Weights of a small contrastive audio-text model: encoder activation gelu_tanh.
Rows from block 3 of the text encoder of a small contrastive audio-text model, named by matrix and row number. Rows with one number within an expert belong to one neuron, the router's apart. Each number is 128 + 24 x the weight over its row's rms, rounded and kept within 0 to 255. All counts start at 0. Numbers have three digits each. After the name is the row's rms in percent of the matrix's.
After each expert's rows are labels from the 100 texts, of 14848, where the router gives the expert most weight on average: "fires on" is the input token at the peak. Only what is clearly more common there than usual is listed. The data: synthesized solo parts of chorales (CocoChorales). In brackets: how many of the 100, against the usual share in percent.
# router: router (text_encoder.blocks.3.mlp.router.weight, 32x128, trained with AdamW), inputs 64-127
# gate: expert gate (text_encoder.blocks.3.mlp.gate, 32x64x128), inputs 64-127
# up: expert up (text_encoder.blocks.3.mlp.up, 32x64x128), inputs 64-127
# down: expert down (text_encoder.blocks.3.mlp.down, 32x128x64, transposed), outputs 64-127

# expert 2
router.2 100:073123179164157116106143097130113138119127151154164109142120106130138123118145096166118140101138106093121123098169119154111159161136139129134113095137130122133087161169100160132137105134128095
gate.0 075:118087097095156105157126143112132115125164104076125108131156138089118090133098136086111168135117101119140138120136118127138141126131098123117106127124147115140156116136115135131165142113134123
up.0 077:140148119176108136111127116083165103141098149166127119118071102150137107130117126107160092120108191107134156124143085098131086129127165101128148135103119129133106165131124163148088149122105118
down.0 074:119173128146160150145116076169134139158138116114131125134155135093131133165136134092142118093105119122090119149125134122144137160107112089121127132122092115121148102166175148091130171054113161
gate.1 073:123130139153137132116120156098143090127111138120104115120141129137132079127127127045124139144106143152127131131099112143131126097137102104134107088128183097091188137121122142107101122172123137
up.1 070:172103140115129155171155126140166150133159109077186117105129144090124191114091124160123118110124113129126117130149126112140118127148145159116150154141122172138106140145146137147148147063144129
down.1 082:153110122128116128073165165122114138130060125101129103146099137122149146140136147116106156127122121132138148158161148100109136162123149181119137097097100136147148121134129127140107147146075172
gate.2 086:133139128137128136119115137142127123111132090115150096140168136129105092163121139109146102108142134133194174125143104125123098103143123171136104110115131128114161128109143158097146123106095153
up.2 082:133184099139141087088118128136113131164139134159129127104137057106170154121144095124110164135113104140090117099164130130123147136130122082131164168126145134124127113139146106146092149115162093
down.2 087:163126122107149121092133143148113123138168139117090123113153124116139130156133148164125132143140119162142139111145095160072139138107129111106102138086107117128113150116178159090127153137137104
gate.3 111:169119137094109144185148123107096137149131140123148124109153088156125167150125163125099128146136118126152141100155168104160109148162115087166133117129119172147152114144127085160111103122137135
up.3 103:122137135116140144183107116123135118124123105084134138173130158156120091117111141141126155136072155087123144121113128144141131099147175099179130121091101121142139100152148159157145098151114146
down.3 113:092135132126172166109073111157185141143116085135098097143132108117128159093125153085086094121114125134114142115103116106162095144130145111108123125133119099117106133158137168159136134128159116
gate.4 088:141153137095135122116147142121113116132135098145111146108118181130141111126097154137116099126132162100097163120139114112121137196169143140097137160070112095114156105093111135135117146113089104
up.4 088:084094124161139121134128118110132129132131125137152133149140066131102145153159124108143142165101093151139083143127134138108103113113132124147130091152128159134111177124116139139147097159132141
down.4 074:105139136144103150133101133153115196135143107141109128115182140108167152112165140149103113100178112110102147102108135092136151144116114113118119131086126175155092084136169110152134183147122138
gate.5 130:091158093121085134120130132141124178145157121111113145148094136127114131132149139139134138086108114133129122100152112145097134120146135143125143128145123130104143086168121145089133113162109107
up.5 137:127162098128104141113138141134152189182149109115120162128100142131132109131139135137117115115107108141142127111140099149095146114137116140134136136127123123151148070161128178113119104162097115
down.5 126:145110133126135125120113074138116131082135130113122094118120144124106136135125121141155115155167112117138099124134144157148165098139108122133103162171106131154090120115142125160157110115188110
gate.6 099:131118080106157144110131135148174147148095117139110108069155097128126122117103116140121137120118141153157115162109178121107063139172121151132119085133105160139145128178142116123123134129125128
up.6 104:124129160149100104148121103122084099118161130127161141188105151108138122126146170100105127141144113108099120098123072141160211133085126110111147169112132095131116121117142142127129127122133125
down.6 107:100122119124172152147120142176137104149100122124127147133150137077154165114103174121108124131106103107152119165108142134161114139118091103106114125141103173103058096144138133117103125155127163
fires on: ":" (31 vs 10.8); "b3" (21 vs 1.1); "b4" (11 vs 1.2)

# expert 16
router.16 087:118091109182100138155098111136151109146151116151162137091097149135133135159128137101119105120110152164141113105135116142133133155123062134126128171105100165144137133106116126135139136113131094
gate.0 096:163116122168158178118151141090143072122113159170134125132171171135157121127179138130126137119132122096163125126161112141096148128111119113127107106131143144134167130119117148123141115109130175
up.0 094:175117165169161171113141106097116121140129149202128154146136156140161121097117130094141103123121131123139126136136124129145172132134086118132100151128107125137130122113117165169156106127113162
down.0 092:155087088111100175148102158140154121107105114131167100096167141146136096134114131147036145057166129117106134128108141143133114089135161099145161120148114139106158149134147123112146136143133141
gate.1 095:139143108136107150123097173116159156117117147091175113134097097132086163121148105120109128125094122096125115146124116163142104103159108104155109077111105129179117094153155111129095121134107158
up.1 104:100111169140101116099115144106155159183137119147098130155128079119131185146147145128111068122111114132126086147132128149174133124146101111147099117128133092130123114109142156110158143104104159
down.1 096:128084136136131141143107117091145177149147174159181165079108132096123112132139127112122149105136137103167111111160123116115110102177103119116149144102128138137119127096098121103118140100098116
gate.2 085:128094122131144139068123151116142128096134124125155107159143108122177094119133156131120124112114111112137093098148093115130077109114153103151095113146130111133122158110172134103124145177132155
up.2 080:130083118154100140073134134111142144125138128127152138140148128129157106142143133099129140108115107100121071151141112162119110079124148107131126139140135095121102137113112161130106120164142180
down.2 091:157094134142145121160161101100146105143116142173170091114107128146088164143122089148151082152093095123123136151140158145087158094183132141125130160117095133135098110119137118122125124143134140
gate.3 096:119127162125181165111130136120167141111137123104150127090139146144128147121119124138119147129112136133154089112126136139119135104115141128138146084155064144094157125168155116068089114154102150
up.3 077:106145151136177192115141113136101145178119117094128137094145118135149129113165131140113113144103137118151142126175150105160159143101124134149114125151099103112125119083119062117133093129121136
down.3 090:157139160114157110120100140087103142129114142128117126158123147166105107127110134150152145152106099133142119121159174144095107119172144102138175156098133152129134142128126105103077073097130162
gate.4 090:151105152126143137053150134121130127135116115147126114067134139157112144092119147093158159153131085094131156138097110072169129100122140155132129142114099065160127133138114092145065112105135112
up.4 086:182143128132118160076151161131112133130164159089154110088098144145113136128150101158146135137138109098161147142153102130150118108147147142134112128126116130170108095143100106139082088121145120
down.4 091:132140136147136076110084129139106138138118137149128100129107126165140131104121137107126114114162159148144130078127150082099176076127139133112124102122116150123136125131130107138151098116118144
gate.5 087:132130132103127089129110122136119133091117136114099120076150138168152100147116144118154143118109122104149142112130145098132171134129145138151101150123165111093149146120152147158091102140142132
up.5 082:120132131139146209138161146098170129138132125138162136119108124087107144119152100101133100130155128132120127136102102151124080098121123148089121128122151146178107139114118090105161141119153121
down.5 084:105093092147138131138146115132106140105127158148095111167126138153092138097146134114131092109105117176114098179098122131123140091168128097160146094059114104168145176127102127144137101158140134
gate.6 075:142131107083142148140131126142113129119178113110110094136142120127129096138089161120116154152123135135121191108153086125115140138136110123111141091114172107116133129112135184084128139182175127
up.6 079:144154122142131115114169148141140091114117129135114134117126112115134143191138137108136128134080149157153150125115132106145148124125137135122126153109125135157121081120148183098170148144150104
down.6 080:115143147141138105164118141099117111146167159148097155125142128106120177101145152169109102102179109152129131127127131130126135120139099094126145133181131149160174144139121148123105155103127145
fires on: "3" (8 vs 3.2)

# expert 26
router.26 110:126061120122119163127099077136164170115091144117121148146119143168139070145154095129172129127108147128152085103153173140086110105137143144121163135169171113113123106124114128142107195110110134
gate.0 136:144089129120120152129149091102108123111077095097146137150153118113134143121157095125135142121161115125104148153096106126109155069127134142154143171142165086088142135153084125156097126164157133
up.0 134:141105124107132146146133104122089117099071098089122143154143106115133131120169111110121136133136115122119167140108111124114157060143125140172133168126164086099133125148085142138103127150159126
down.0 131:141104136116176124152145183134103168084129093137135125115125120147149109103097114115123106126117122151174151089091068110145096127148113130161144136154147189123151152070141105131119155127135165
gate.1 111:123157122139143153109199170120122076108120121116146084108130096129143144074120103102139133135081122120155101137137183119139100120111136107112148133139119167120133178123091144140151140155145183
up.1 102:121119116099103103129093116160135168144129129096156130120136129111129086171127133181117121148141142121100183138111095159137177127138110139143135126113160074081124091134144145145134137120127090
down.1 097:172128125139135110112130092137159155176119086125072120111130145137101162134114132159140122110158080146122145166106134102108112146126098146154163138134092128146154152139145122132129132145154142
gate.2 058:135144124141144149144130155108132078099130118156162152096127122064087127126122166131091111142106116131132191139102098132138114133106113163105174122090137150109149158121155112101130079117109119
up.2 062:111118128151108133122100127136149132119127186135155122084146104159143126140120143166128181124163134151134097151118156102183158164101161109092161131122103125107102089123130113106096123185131162
down.2 070:156117154088118121127157142191162107140146103101164110107172143119141169143126126131105132089132107142107176106117142106128077121158139106165102105118167127174138101098139121122111108094163095
gate.3 100:097139097147163186156113150124124124169154183136150163130118115127102103124127104090072106127107159131091114110150125151142160127105150150179092110128129155095134123174140073146161143154144099
up.3 099:153150140124126108099169143095131134110112077146114083145146127132156149159075146151137108134113106113173098148084104114096080149178140126082126140130160121156136111099116159121110116121127176
down.3 100:142100143095117125151138139139124146114139120080148122140160153137095118126148089118129175168145105132130132062086100148113097119137150144150157158130106165146145137086099130136179168122113167
gate.4 063:102166100119137147147132093129120144142101124112137119104116074106119084126091162134117117117146129126120154150086124129135181160139100086128101141108142047121171150122130118087098137130124077
up.4 051:139188086149123112151132128128122169132119133097108104100094120082138144103157153112083108101135118170144106134096114141158155137134113123126078130170149072131159127146100115129143142173153128
down.4 056:125104132133122115095161165186131144124113117106153114158132118097140117131140165139127134154147152125165132127088128149126121136062153116110095136119100090115114096095145163158143118161103122
gate.5 095:137129125110142127149160145156129081106137118096115134136158117083175113133196121102146111115142096136123167111128127104128140138119096145125053160139113130117142139122155116125149138127127120
up.5 097:104127114162105120111123127080095141132141119163152129141085107152085142139087146131098138124113140094117084130145147143120137158133130087157197082098146122122136127123136162136093102145120135
down.5 099:161091124142103130118131156134155106126106135136120151124114119102095117142077096109109165159139144168107117116124142084142183125086124127107119099155064072155104156120136158136152110192171134
gate.6 104:109145145101111146158130135153132146097126155142125102079150136134122145121137116134160123101122096154110138134125094096153154135133093103106078145136186123135145118107140112128191119113124106
up.6 099:094131120141100121135125100147144154074138170108130104089156125160134116114139110123149113085123115152144106135107091103136131131127102119110077155121183110143161112097136106140192136138170090
down.6 106:111124165116149116107134136102095153142108125139137144150160134132132126125104135150105144120097075171164124145111162114108160133119130143182127167154152173097102144115110128150126159137119138
fires on: "<end>" (57 vs 10.8); "4" (42 vs 6.2)

# expert 31
router.31 100:114094112128105122121149127170096118078137120145112135190161130105119148129111130094159109128139147153109149140100130114151094111144151131106163135054144144139132104113171159142141150139147121
gate.0 082:114147135126108156113112124138125121131103093085119156115070109145146094158198143133140136119112084095136131141122148128114124136114115114164116120172173152141157113137082132150104087142140182
up.0 078:145110139142149103072102131143118138092097096131110137143107153144154120122095104095127129152105131114153107110131136144134128100092087079201110136180133122148118103100122109184117084151122144
down.0 074:091115127138107095174135129107125121117164134156149095119123102059142140108150109149112135090173115083117152130129154169141120143095148111129052144160141146134156128150109148107117125160160116
gate.1 192:088120130091135144100111096148115153087114126135122140149199138103152132103085138128145099121169104140118150148131150103146144126135164123102189149106152116103101128130164130113154167110127162
up.1 199:172127132164118109151141153111140104159143126111156116097065126147113129155160114130108149140091148105146121109109103149103115125112090135145058103161109134162154138122090115138098091138122099
down.1 169:156126150169149110150104125160138110180142125137134134103135100109160140120130104152111141114133136067137139150134096162129093172086118134103124092143132107119101122116126142113135096118092140
gate.2 087:126127139165138112132085124124130140098122101106145110141117173087113148129126144131121092154102146090137135170122134149093137159102160151156108162145141145091125160103127094142152103149144145
up.2 082:157139139109140146134184136105146137167123134109113122139109099189135145129131121130150144123116097158134096084138108123160135076142060108109174124165122115128160091173101148151117176131122119
down.2 083:134115094105115172147117163082132074127143109144156147089119141167156136107140124137146136111098111148113140158088125163083119073127113113159121130123118106124133155139099124143159138124121127
gate.3 105:136164154122146141151148107121157094148107128077106116095107145096120099134102109097112139111082078138112105121183121124113087127134135173134093124150123125103130115132125153130120125123141142
up.3 096:151157131118133137178118125113165131139124116088106125120102158100142097159059100079129124117092117157105093106158110107121102126148111172132134125129124121154138105130138166103148136141128128
down.3 098:095122088171118090121099095111119093124110145138134148163141127133117177118141149175170118139135131160114073159123095122122082165086073140115158167119144150112118126119141079080111103132140116
gate.4 070:186104124138114141113140139125122098113107146111133131080101127107153154073077126162137154097119118091156134074149139120116102122121119176118116094133101141120154105163124114112115141113126088
up.4 074:129122140154136129092120128142127112145133138150106117115169125130164133081178101157131138114092123099146145084119135129098101118086113141126148101125141127128156117121142106137154131151137074
down.4 070:120179158177103130140114099146110145139118107124058101128136113157148133140118164104117115152184114105128112130103135161163128123068081157145147134145141159153120096166157121142187137085121148
gate.5 135:167133149167101095123114154129130141128122119137123089177089134134126133161167143129114159086074144091135148113108139142130132141147128134157073091126094117100162174135150164126109118117167132
up.5 142:170139150154098108133133162093113132109127120122105081192085139125144126156149141174144144090085139118147126132102134154133119134167123138170074104133094108130141145123173145148116126103154123
down.5 132:192123160148156122123112121098139134136142081168124111107170130135120150130128143169116109151137156161110065143109123122078116103118127137130122125115117154107109175130157110121120133158138156
gate.6 088:140135150160114150113108135150128093120127116116150129109139151120120132119101137126119159114103101147129147118125111125181123133168124156103152128111118126135092120125144064102126173095143115
up.6 090:129150119107079164146114108106104092147159117092099120131121163109142149103114141098135104105145103109105113125173120122119108132131157118117139122162115122122134135136116142113109147128127139
down.6 084:166120157137093120113110146150146123159132117148133166150103155127119154079121099125121122108135117098132129134139105103120135134091131110069168116143134191111114113161148161172115112119084146
fires on: ":" (59 vs 10.8); "g3" (15 vs 0.7); "double" (9 vs 0.2)

# expert 9
router.9 103:137138146137134157154151160164091131106111105102133099102167140114138151105126110163091166133149117137136135149107099148166123100140114168126109077103170092103156133143125140167099133141159109
gate.0 086:104099105140150117121085136151142131141137121134132124160142111139141108159156150109149110110144096161085117130137073105117114177146136131128135101132115153188151123128111134151142195100121097
up.0 076:086130126170128157110140119132147142110129130138144125119098158151086145126113149142126128090137159090151125059100086182141124162121099137144108144143119125105129116135109123125143144139110092
down.0 088:123089164130182180090118099126134098116139111122171114116100126092141110109104118115107160134098155133151165146103143172116096156153123149132127130116144131123116124081121126160172150109159122
gate.1 091:095194104125153144136129165156102164129107111131089138173137174123126141175155161117148114145102164130122120108106142131114095161147175138137147145126106146155137120122073106145102143115121096
up.1 099:114168126117135130145114170156105122120105148158103132132089134117131123125152143116156104153123118109151090101086140133157092151137148125164130134175108168127162135131070055118119076148116108
down.1 100:148100128152164143188091141161144114135139105080125129161158173105121132147145130126094138169140146143086149136163103114131116147117122127106127093112126109108140118128125127179138165153062126
gate.2 092:171132117120128131108135132098136105126112102123093132109095127151124095129121123114113131147144115129115131128095139135121165137149134117125125131161128161141128120137188062127127166162089151
up.2 102:107155110069146182098160150120160121156124122125131100143136082134113112115098096100134096133130125109117126120127104107151179105102107132139129086115130095112133144116120126162105134133149091
down.2 105:126195146147148088119120121109124142151170130178101099166143104127111130136138057141156151108111085121118165140127142150099122124112148116099085108101109112124121146148181108134140089136169162
gate.3 075:075130180149148126107128116107141111154173118102125143112131110150123110136124120112118151127122077152165175144158136083144133166093104076144131127078082150118117118155106163097148108143120127
up.3 079:106096184130115102110120142093162124132148082097080171101113098146132141137096119132105127120150069123161147114172126094142119125097128101146146106123130124137125148151101145116117100146131112
down.3 084:119144108139118162134133137142125169112155138147124148119123120118153153137152093107147156120125101131126090105105086138129120089155114128170113122163158135083119116139128137110135136083110119
gate.4 080:143133087160091103108145128157144097100129142155140124134110135117116090117096163131165140136142129156103138164125129093183092109132150121085146106116097105105152120145129053121137087148120145
up.4 087:146110155130158149144126134107107161124124118098128106158168118126166153162162087147150133126083144115128122071153129163081161175124114131171087160142163156133090130135098198151142145150117134
down.4 089:083111134080159078134108117145134117151094156128152145093079112126141143175113115102128177097147159157120145149153171137098116066138129161084128100171072140138143147095112107156150126138130108
gate.5 097:100076168094124162140147127139121114159135143137140168108127126115104115105119179154129132130164122159124103170146129140127126156155150118143141119123140124162159126147156110133121137075086136
up.5 089:127159103140127113128105138159109144106140108077139123119174142120125151134140074134131128157123118140148122123099117151156134114109096149136140113127085114112103145086134147122173118112139150
down.5 091:132115129122113130126140116125185102132148101089190126100088124140117150175123141084152117143077161098108121140086150086144130136165146158121131139150145142123119116130153138151117078129119132
gate.6 118:164104125119178174140106113107081117136176115111130150127171105087098118122096105134096126131112154139070139166133112124094143131133149138140123119128144144125113110124149111122131128191131120
up.6 119:182124153104156177149126137112099119113180115119115144143153105081105131121085125145129097147138153128059128191136119133093134132138152132134130111148164130149134118147144115115165108177132105
down.6 115:141178115071136154128162089139142112145126106121072112168132146127103148140129125099109131122106158118161110115155140145145152162131115144108140148135075121123141096121124092113153120126083141
fires on: "d3" (43 vs 0.3); ":" (37 vs 10.8)

# expert 7
router.7 085:112068131141143185082160095115147121105138124148124102103153114114087097102145151146148128151092159113139114097124121135060142131130167128090146141158155131118101092123110114136167125129116130
gate.0 102:104126131155134109122116147112170171122098106116142119119125098096144149160155131142087102126140099108161130116128136137128104163163140108147041114090148121119127130106114161161103125098097104
up.0 083:161135129107133130156116144179062147107143147130121156093118126128132120135106117138133139085158151111103128140116104120155164102116107145143151124114095145097130136071117074131170142149146146
down.0 103:122147116148107115120133171120125097110166127166126154149130156116158128132123163145080105139108164133119156165137139133094138113131168156107135099090095139120119100123118132130078140189093135
gate.1 108:164081127108097162142123109127109112112093132120146103142165094107154153162079125144133155129137119125166133151126120119174105130166160162142078121132182147162119168136119143105130145111140111
up.1 093:123108133131098143133134090116110125102112121130094080141149116104152170175065135141134128157123134139133147143120130140143113112130164158153048131167186142150109115144141159124134155120162123
down.1 088:149127131133126141140123135155143145127151109138143105132161134107110189124132075153100131096143077136134137120142154165119180130110113141076161143057179126141122129140164158092126111125094126
gate.2 123:147116183134134160131132107133148158159107121111136121098091080124132151122119101114097102112148158158156113122132088120104143123129092139181137124141101134145106129178104136108134090093105111
up.2 120:114167071099136116125135133122088092090151134138106133150147148108119100114155153147152148127119088099085124151119164121152121143122166123085145116114147143125142101096148124150126185161143152
down.2 123:086144090128144143081078143157151125109081131113119167118122123084096084135135089135151109097098137154145145117169140148130132128153163153153110154120086120158123163144126098098120126127070132
gate.3 123:098118150102145193104125128148168132127133150139127136137150125141116116129074116101113117129119091145139135177142144123105113104134096137133089164079130138107132104121151145084179133132163078
up.3 126:120130131082154154071136122148149130110116134119117108161159146143155121141106137097138099133122106157175139147109133144100118109135104126143083160105116126108129141116128162062193138137189115
down.3 138:172137114146157121128100180106158115128133133157153149131126134121085146134133119122143154155121109100168096118130144137125123143114126128098108086103157130107170144171170056115137108129127176
gate.4 082:125105183140130122126108100120117127157112141111122114164119137096112144151171143099136146110126153131142157117114133134117129115193134151112113075160087165108129117144110180070097164157135144
up.4 081:111124114110133126144125104173141119109159131115119109110116145158104157125107115124182142128139175162113136084155135076151082130136113124127073098121140162145169118134124116116142130092120117
down.4 072:108124115075132129159059108169087077108091138122121106135089155099145100130091132097117125116156139142130134129182111082149129140135124133157135118101104070131155167136161139153133120115120112
gate.5 126:079104112106127119127120152129135169139132124171176129112140158104121116084117124103154173146108145112104130082170138138138171164131082175138147092172139103144140102102122142134144078153120143
up.5 135:172141148138151128132149092124115091110112144100080126158107110153128150163117127144103094106154105163137125189106107108113087081117171086127116141074117156112128163147134097127135172128154101
down.5 147:112131148167126096164119110098112137158144112140155119112134150102150101114139069116144118132162077119133118107124158101183130131145080100150135093073130127123131144133131156122135107126074134
gate.6 124:100115077098136116120117137111152095099125146166142142114089138139131151110090119110128117167145115100132116141136145110087122143094150110131105149125135145112173100115127169145098098117150147
up.6 125:106110068106121128129124132108144097095115142161142150087084142137112143115115109114127112161115127086129123145130132111102120135084167111124095147126135119116173128110117151141111112130163155
down.6 121:108160172071119104142077093145124123105133134138108124146097110065144176160122114131142127122145109148137089135126119112164136101156097167137126097118142110106153150135127108107095124168169158
fires on: ":" (71 vs 10.8); "f" (18 vs 2.4)

# expert 27
router.27 093:121131114102115103114152134144134143110121158125108149119099121119114150136184131176118109122152131069089181110135095128156079133114173125144152150141141108137126187069098137137127098122124152
gate.0 131:189174136106145097138123125105106137149100090110123138105129137133130136110175118129127098103155129172155159114135119149171163083114135108147115152155139130150088148162105116142110092138149107
up.0 134:065084124150107160122136136148154122112154163143130116153125118126122111144083132130128152147095126093102101141116141103077099175139125148117137102102124127102165114093155136122146159121108148
down.0 144:085180130123154151133105123143144144138127113090135122118150143105150080103124143140181134143115117138125124107130099144112130152129162149158146104124147170158090136156147112083176119147148121
gate.1 099:110176142094120121122159130140125159152157158134090134111159092096131157091083130118129128164119145159157114099143109137142155103129115107123112183119100089118132099161173139126129152130098156
up.1 087:124117117104102127103121141098109114154122114098145129148095133136109145124128180180169092155097112124116104154157118091123106139121104113142112107107108141152158140153161089134139150114132058
down.1 091:116108129131159130125102086127115145132111123140101089108103149119124106118142079107099137061151132185135135121142118149141113104133153143137108116094140113163094134153136105126136167114114123
gate.2 071:154125126124163118102106149080111131148140131154174075148117116146109081105060130133122102128145148140107109134094132087129136157100111115171105129120072158079134143145153135100119104116132119
up.2 065:122118133117116116122149119149115137077087152106153148157169097130157125086111176132142149113132178107151145134093128172111140100140144137136128110141144085116133145112112156155185139127117145
down.2 066:150120145079178125137125124150121151181141122149142110112094134148133146102118126110094153159169157129092104149166129169138136123146155149174104134129136103133105139157161111096164174100127152
gate.3 118:120110078139135127144103130132114081132105164134135115148175123106116171155118140120130142142108127120127117117119119133152159132141150142075167137107135140119128129165085080122142164181144119
up.3 112:101099123134114142172099125112134097099100157159110120126155127140156153156131115140119114128108153148116141105135113161159133119144098121130153124114169150171127151165128119138117144180140127
down.3 123:148152145138153087127131134132094142097124126151104173112140126080122135145119125106134106168146141097136108088151097079172138124137135147125142102134187134174194119098134148164101146141093117
gate.4 098:168149197120126145069121161123126093133156129148177144154139163102119140130144134129111125151151123147142132114120166131092140126158149133088146121093132173105117127100161117140129171115070111
up.4 101:080079148124121162096160181156146178117158131168182099119130108123133157125169089131138078136170121123138139108129159151128139081143153156102103118122143116112166127126133130110133129115141130
down.4 109:151150112124119103104132149119144134123127121147144100113110142127123070138114140110165166117128136159107166102115114145147105119122148134115120117153135187114121152110167131115121109112096165
gate.5 070:135123114147141154139110114141139151106086102164133142080121111152144104108123139095128116136135157136118136071108074100076119099127089151116103188130113141145163131141127127132110151127119106
up.5 069:129087147151104119144125121148172157124104106145178133108113112139121094155180162122122131141134182122149152085086126151105127120090125157131082161126129134146135149125124145134134107122151088
down.5 072:122128124100142169130110121120161120076138161135091112089087143083126134154131135110130177140151153124159118118142101140177126135127136121119105134120098136130153145159131120125163153129169148
gate.6 124:125099134171169124155139109115181136135111136137122099134133130124165129128155159134119164097122153154099125123089131067103125097126124151135131167150106106116137130124118132136121117127165119
up.6 129:126131168174169116135145123132178129130090128151120092123124130132175132118173120126120122114116165161111134117101126078120127088148131164154138137154121106106152153136111139138139134121151106
down.6 128:123163155113116151166137132094143100148112127141150175170136121143115157115125108094129177127162160123138156085173096101122111142118129134135115132147125159121145159084066145130115092140152118
fires on: "horn" (43 vs 0.8); "violin" (27 vs 1.5); "oboe" (15 vs 0.8)

# expert 19
router.19 098:122124142103139117156104161091122141108129119134096119118124118109108146112122126169108095093118139089129112152108064155111130122102121136102113115130108117165131148151132074115166128149086122
gate.0 108:113108130125144126150152136139141095110152118121157107104079116116118115158111165138083132133137144125121124145110148136160168127121150121140133116120140125103126168125087162115090102156076104
up.0 104:129147127115121120114090102123128144164108125132135126148191129138141154082135096110164126144120097125117129107155112127120104154127115121125124144111117127122124085115155114111160163112177126
down.0 102:133129178125083117116108149143122140154106143082153134064134101115138145118108133126155159134159159158157104161119130155101113050123153146139171132128132126145138138133088154119111126127109152
gate.1 100:143145089131133120126136131133099128151118146126115138098186136107119104152124117150124154165089125082142125141111149110132118126113117116123148143126086150142104169132137033087174120130128128
up.1 104:149119140122142150132093125100144139116121080132126109180080137134135141096133143098129126115172136146133122119155108160135137138126137132109107125145172119125139100129100224125087123156148123
down.1 116:161155128108056106138119124097129149106117152136152146160131135079142066138113101092108151152128081127072116145133153134113104111134110135123131123086120136099126143119072166151141134129136153
gate.2 068:142130112085118117103131113127109125165131130120114151125167167105130124134087126103151153119155113142088165110137155138139141164121083125112139163115146135073137080118121102141131075123125066
up.2 068:091157168112124126107120101120093123107125121148132082110131104160134154104144112116115123146128139111112077140099140115105147120124142121108123135121131112131083154130104155182185195136117164
down.2 073:101141141141110102131163151145122120159084109097141116116117125095163129127139109177136092121179131133108125099130103107095096146132091138161148130096126163169123150132134116152091128164133130
gate.3 057:132112079133123148112106116121136132139142122093141141087170143126139094084134152096140177131161135119123141140169143096138112173118114134115128112108149118106112100115110111090093123134142112
up.3 050:118134132138146139116096068122161139128126173124151139147111081099103143144115134135141111143166126125125099124150120127118127108115096119149182106131154151165075101164141098085168163141114124
down.3 057:084055120089179121147129103107130087144149117111129088126105150128141154126107116203133123108099113106142178129149123127135106160156137154153117117120127167147119140151079112129118175158150105
gate.4 087:104143108149154150126148068133118104115126133092140123134142131128186124073131159103108137120121144122152134079113161105106155148149139117101137114149095147105174165165113109116124158111142081
up.4 082:167113092143101108119111115112124147131102098141100115125116114132100124167135138132105104104156106127114095154132101189147107129150118096166121154132117131111094127101149142154144118159092158
down.4 100:115120131107113104142129145130108146157110101132128152158125131063140127149125132114138170102135150115116105141114127155083103168144169151138105121124130157128101130103096148084161127118126146
gate.5 128:158072141117139135164127133108130114116109168131092103139113128093092136102096133137114103116119132178097137144114100143162146095104136150148175137128188128129117122119107162135140138116132139
up.5 134:108171115138116110095151123141118134134154079128167165113135138181175131144159119123133146142141119078162119118143162105107109149156138102102076112116070132125138134146138107127119123149136115
down.5 123:134154110141119132105131131144146134167121121142149154122089115080116144144125145109107149119134107106111166065151077117166135097144125139119115141155103083130112153146104119155126134134115135
gate.6 090:131141134119109158134156118106137153136151106123161117137146178158129136153162184117134134113121111143137143109157114114139095130122094099113126143116116128132160153082132114143081102130101089
up.6 087:117116141139133106138113117160125093122113132136095132137120080127135127117057092089113135156139130120129123136106154130109160120116136153149142103119117134139096121167115153102177154134157153
down.6 095:114109115090114175077160136122138129095105107131105119129124108123129094121140118116174121116133120169111124121118149107205132129165152132127144112125124135152139160150134128155089121099136130
fires on: ":" (59 vs 10.8); "a" (25 vs 2.8)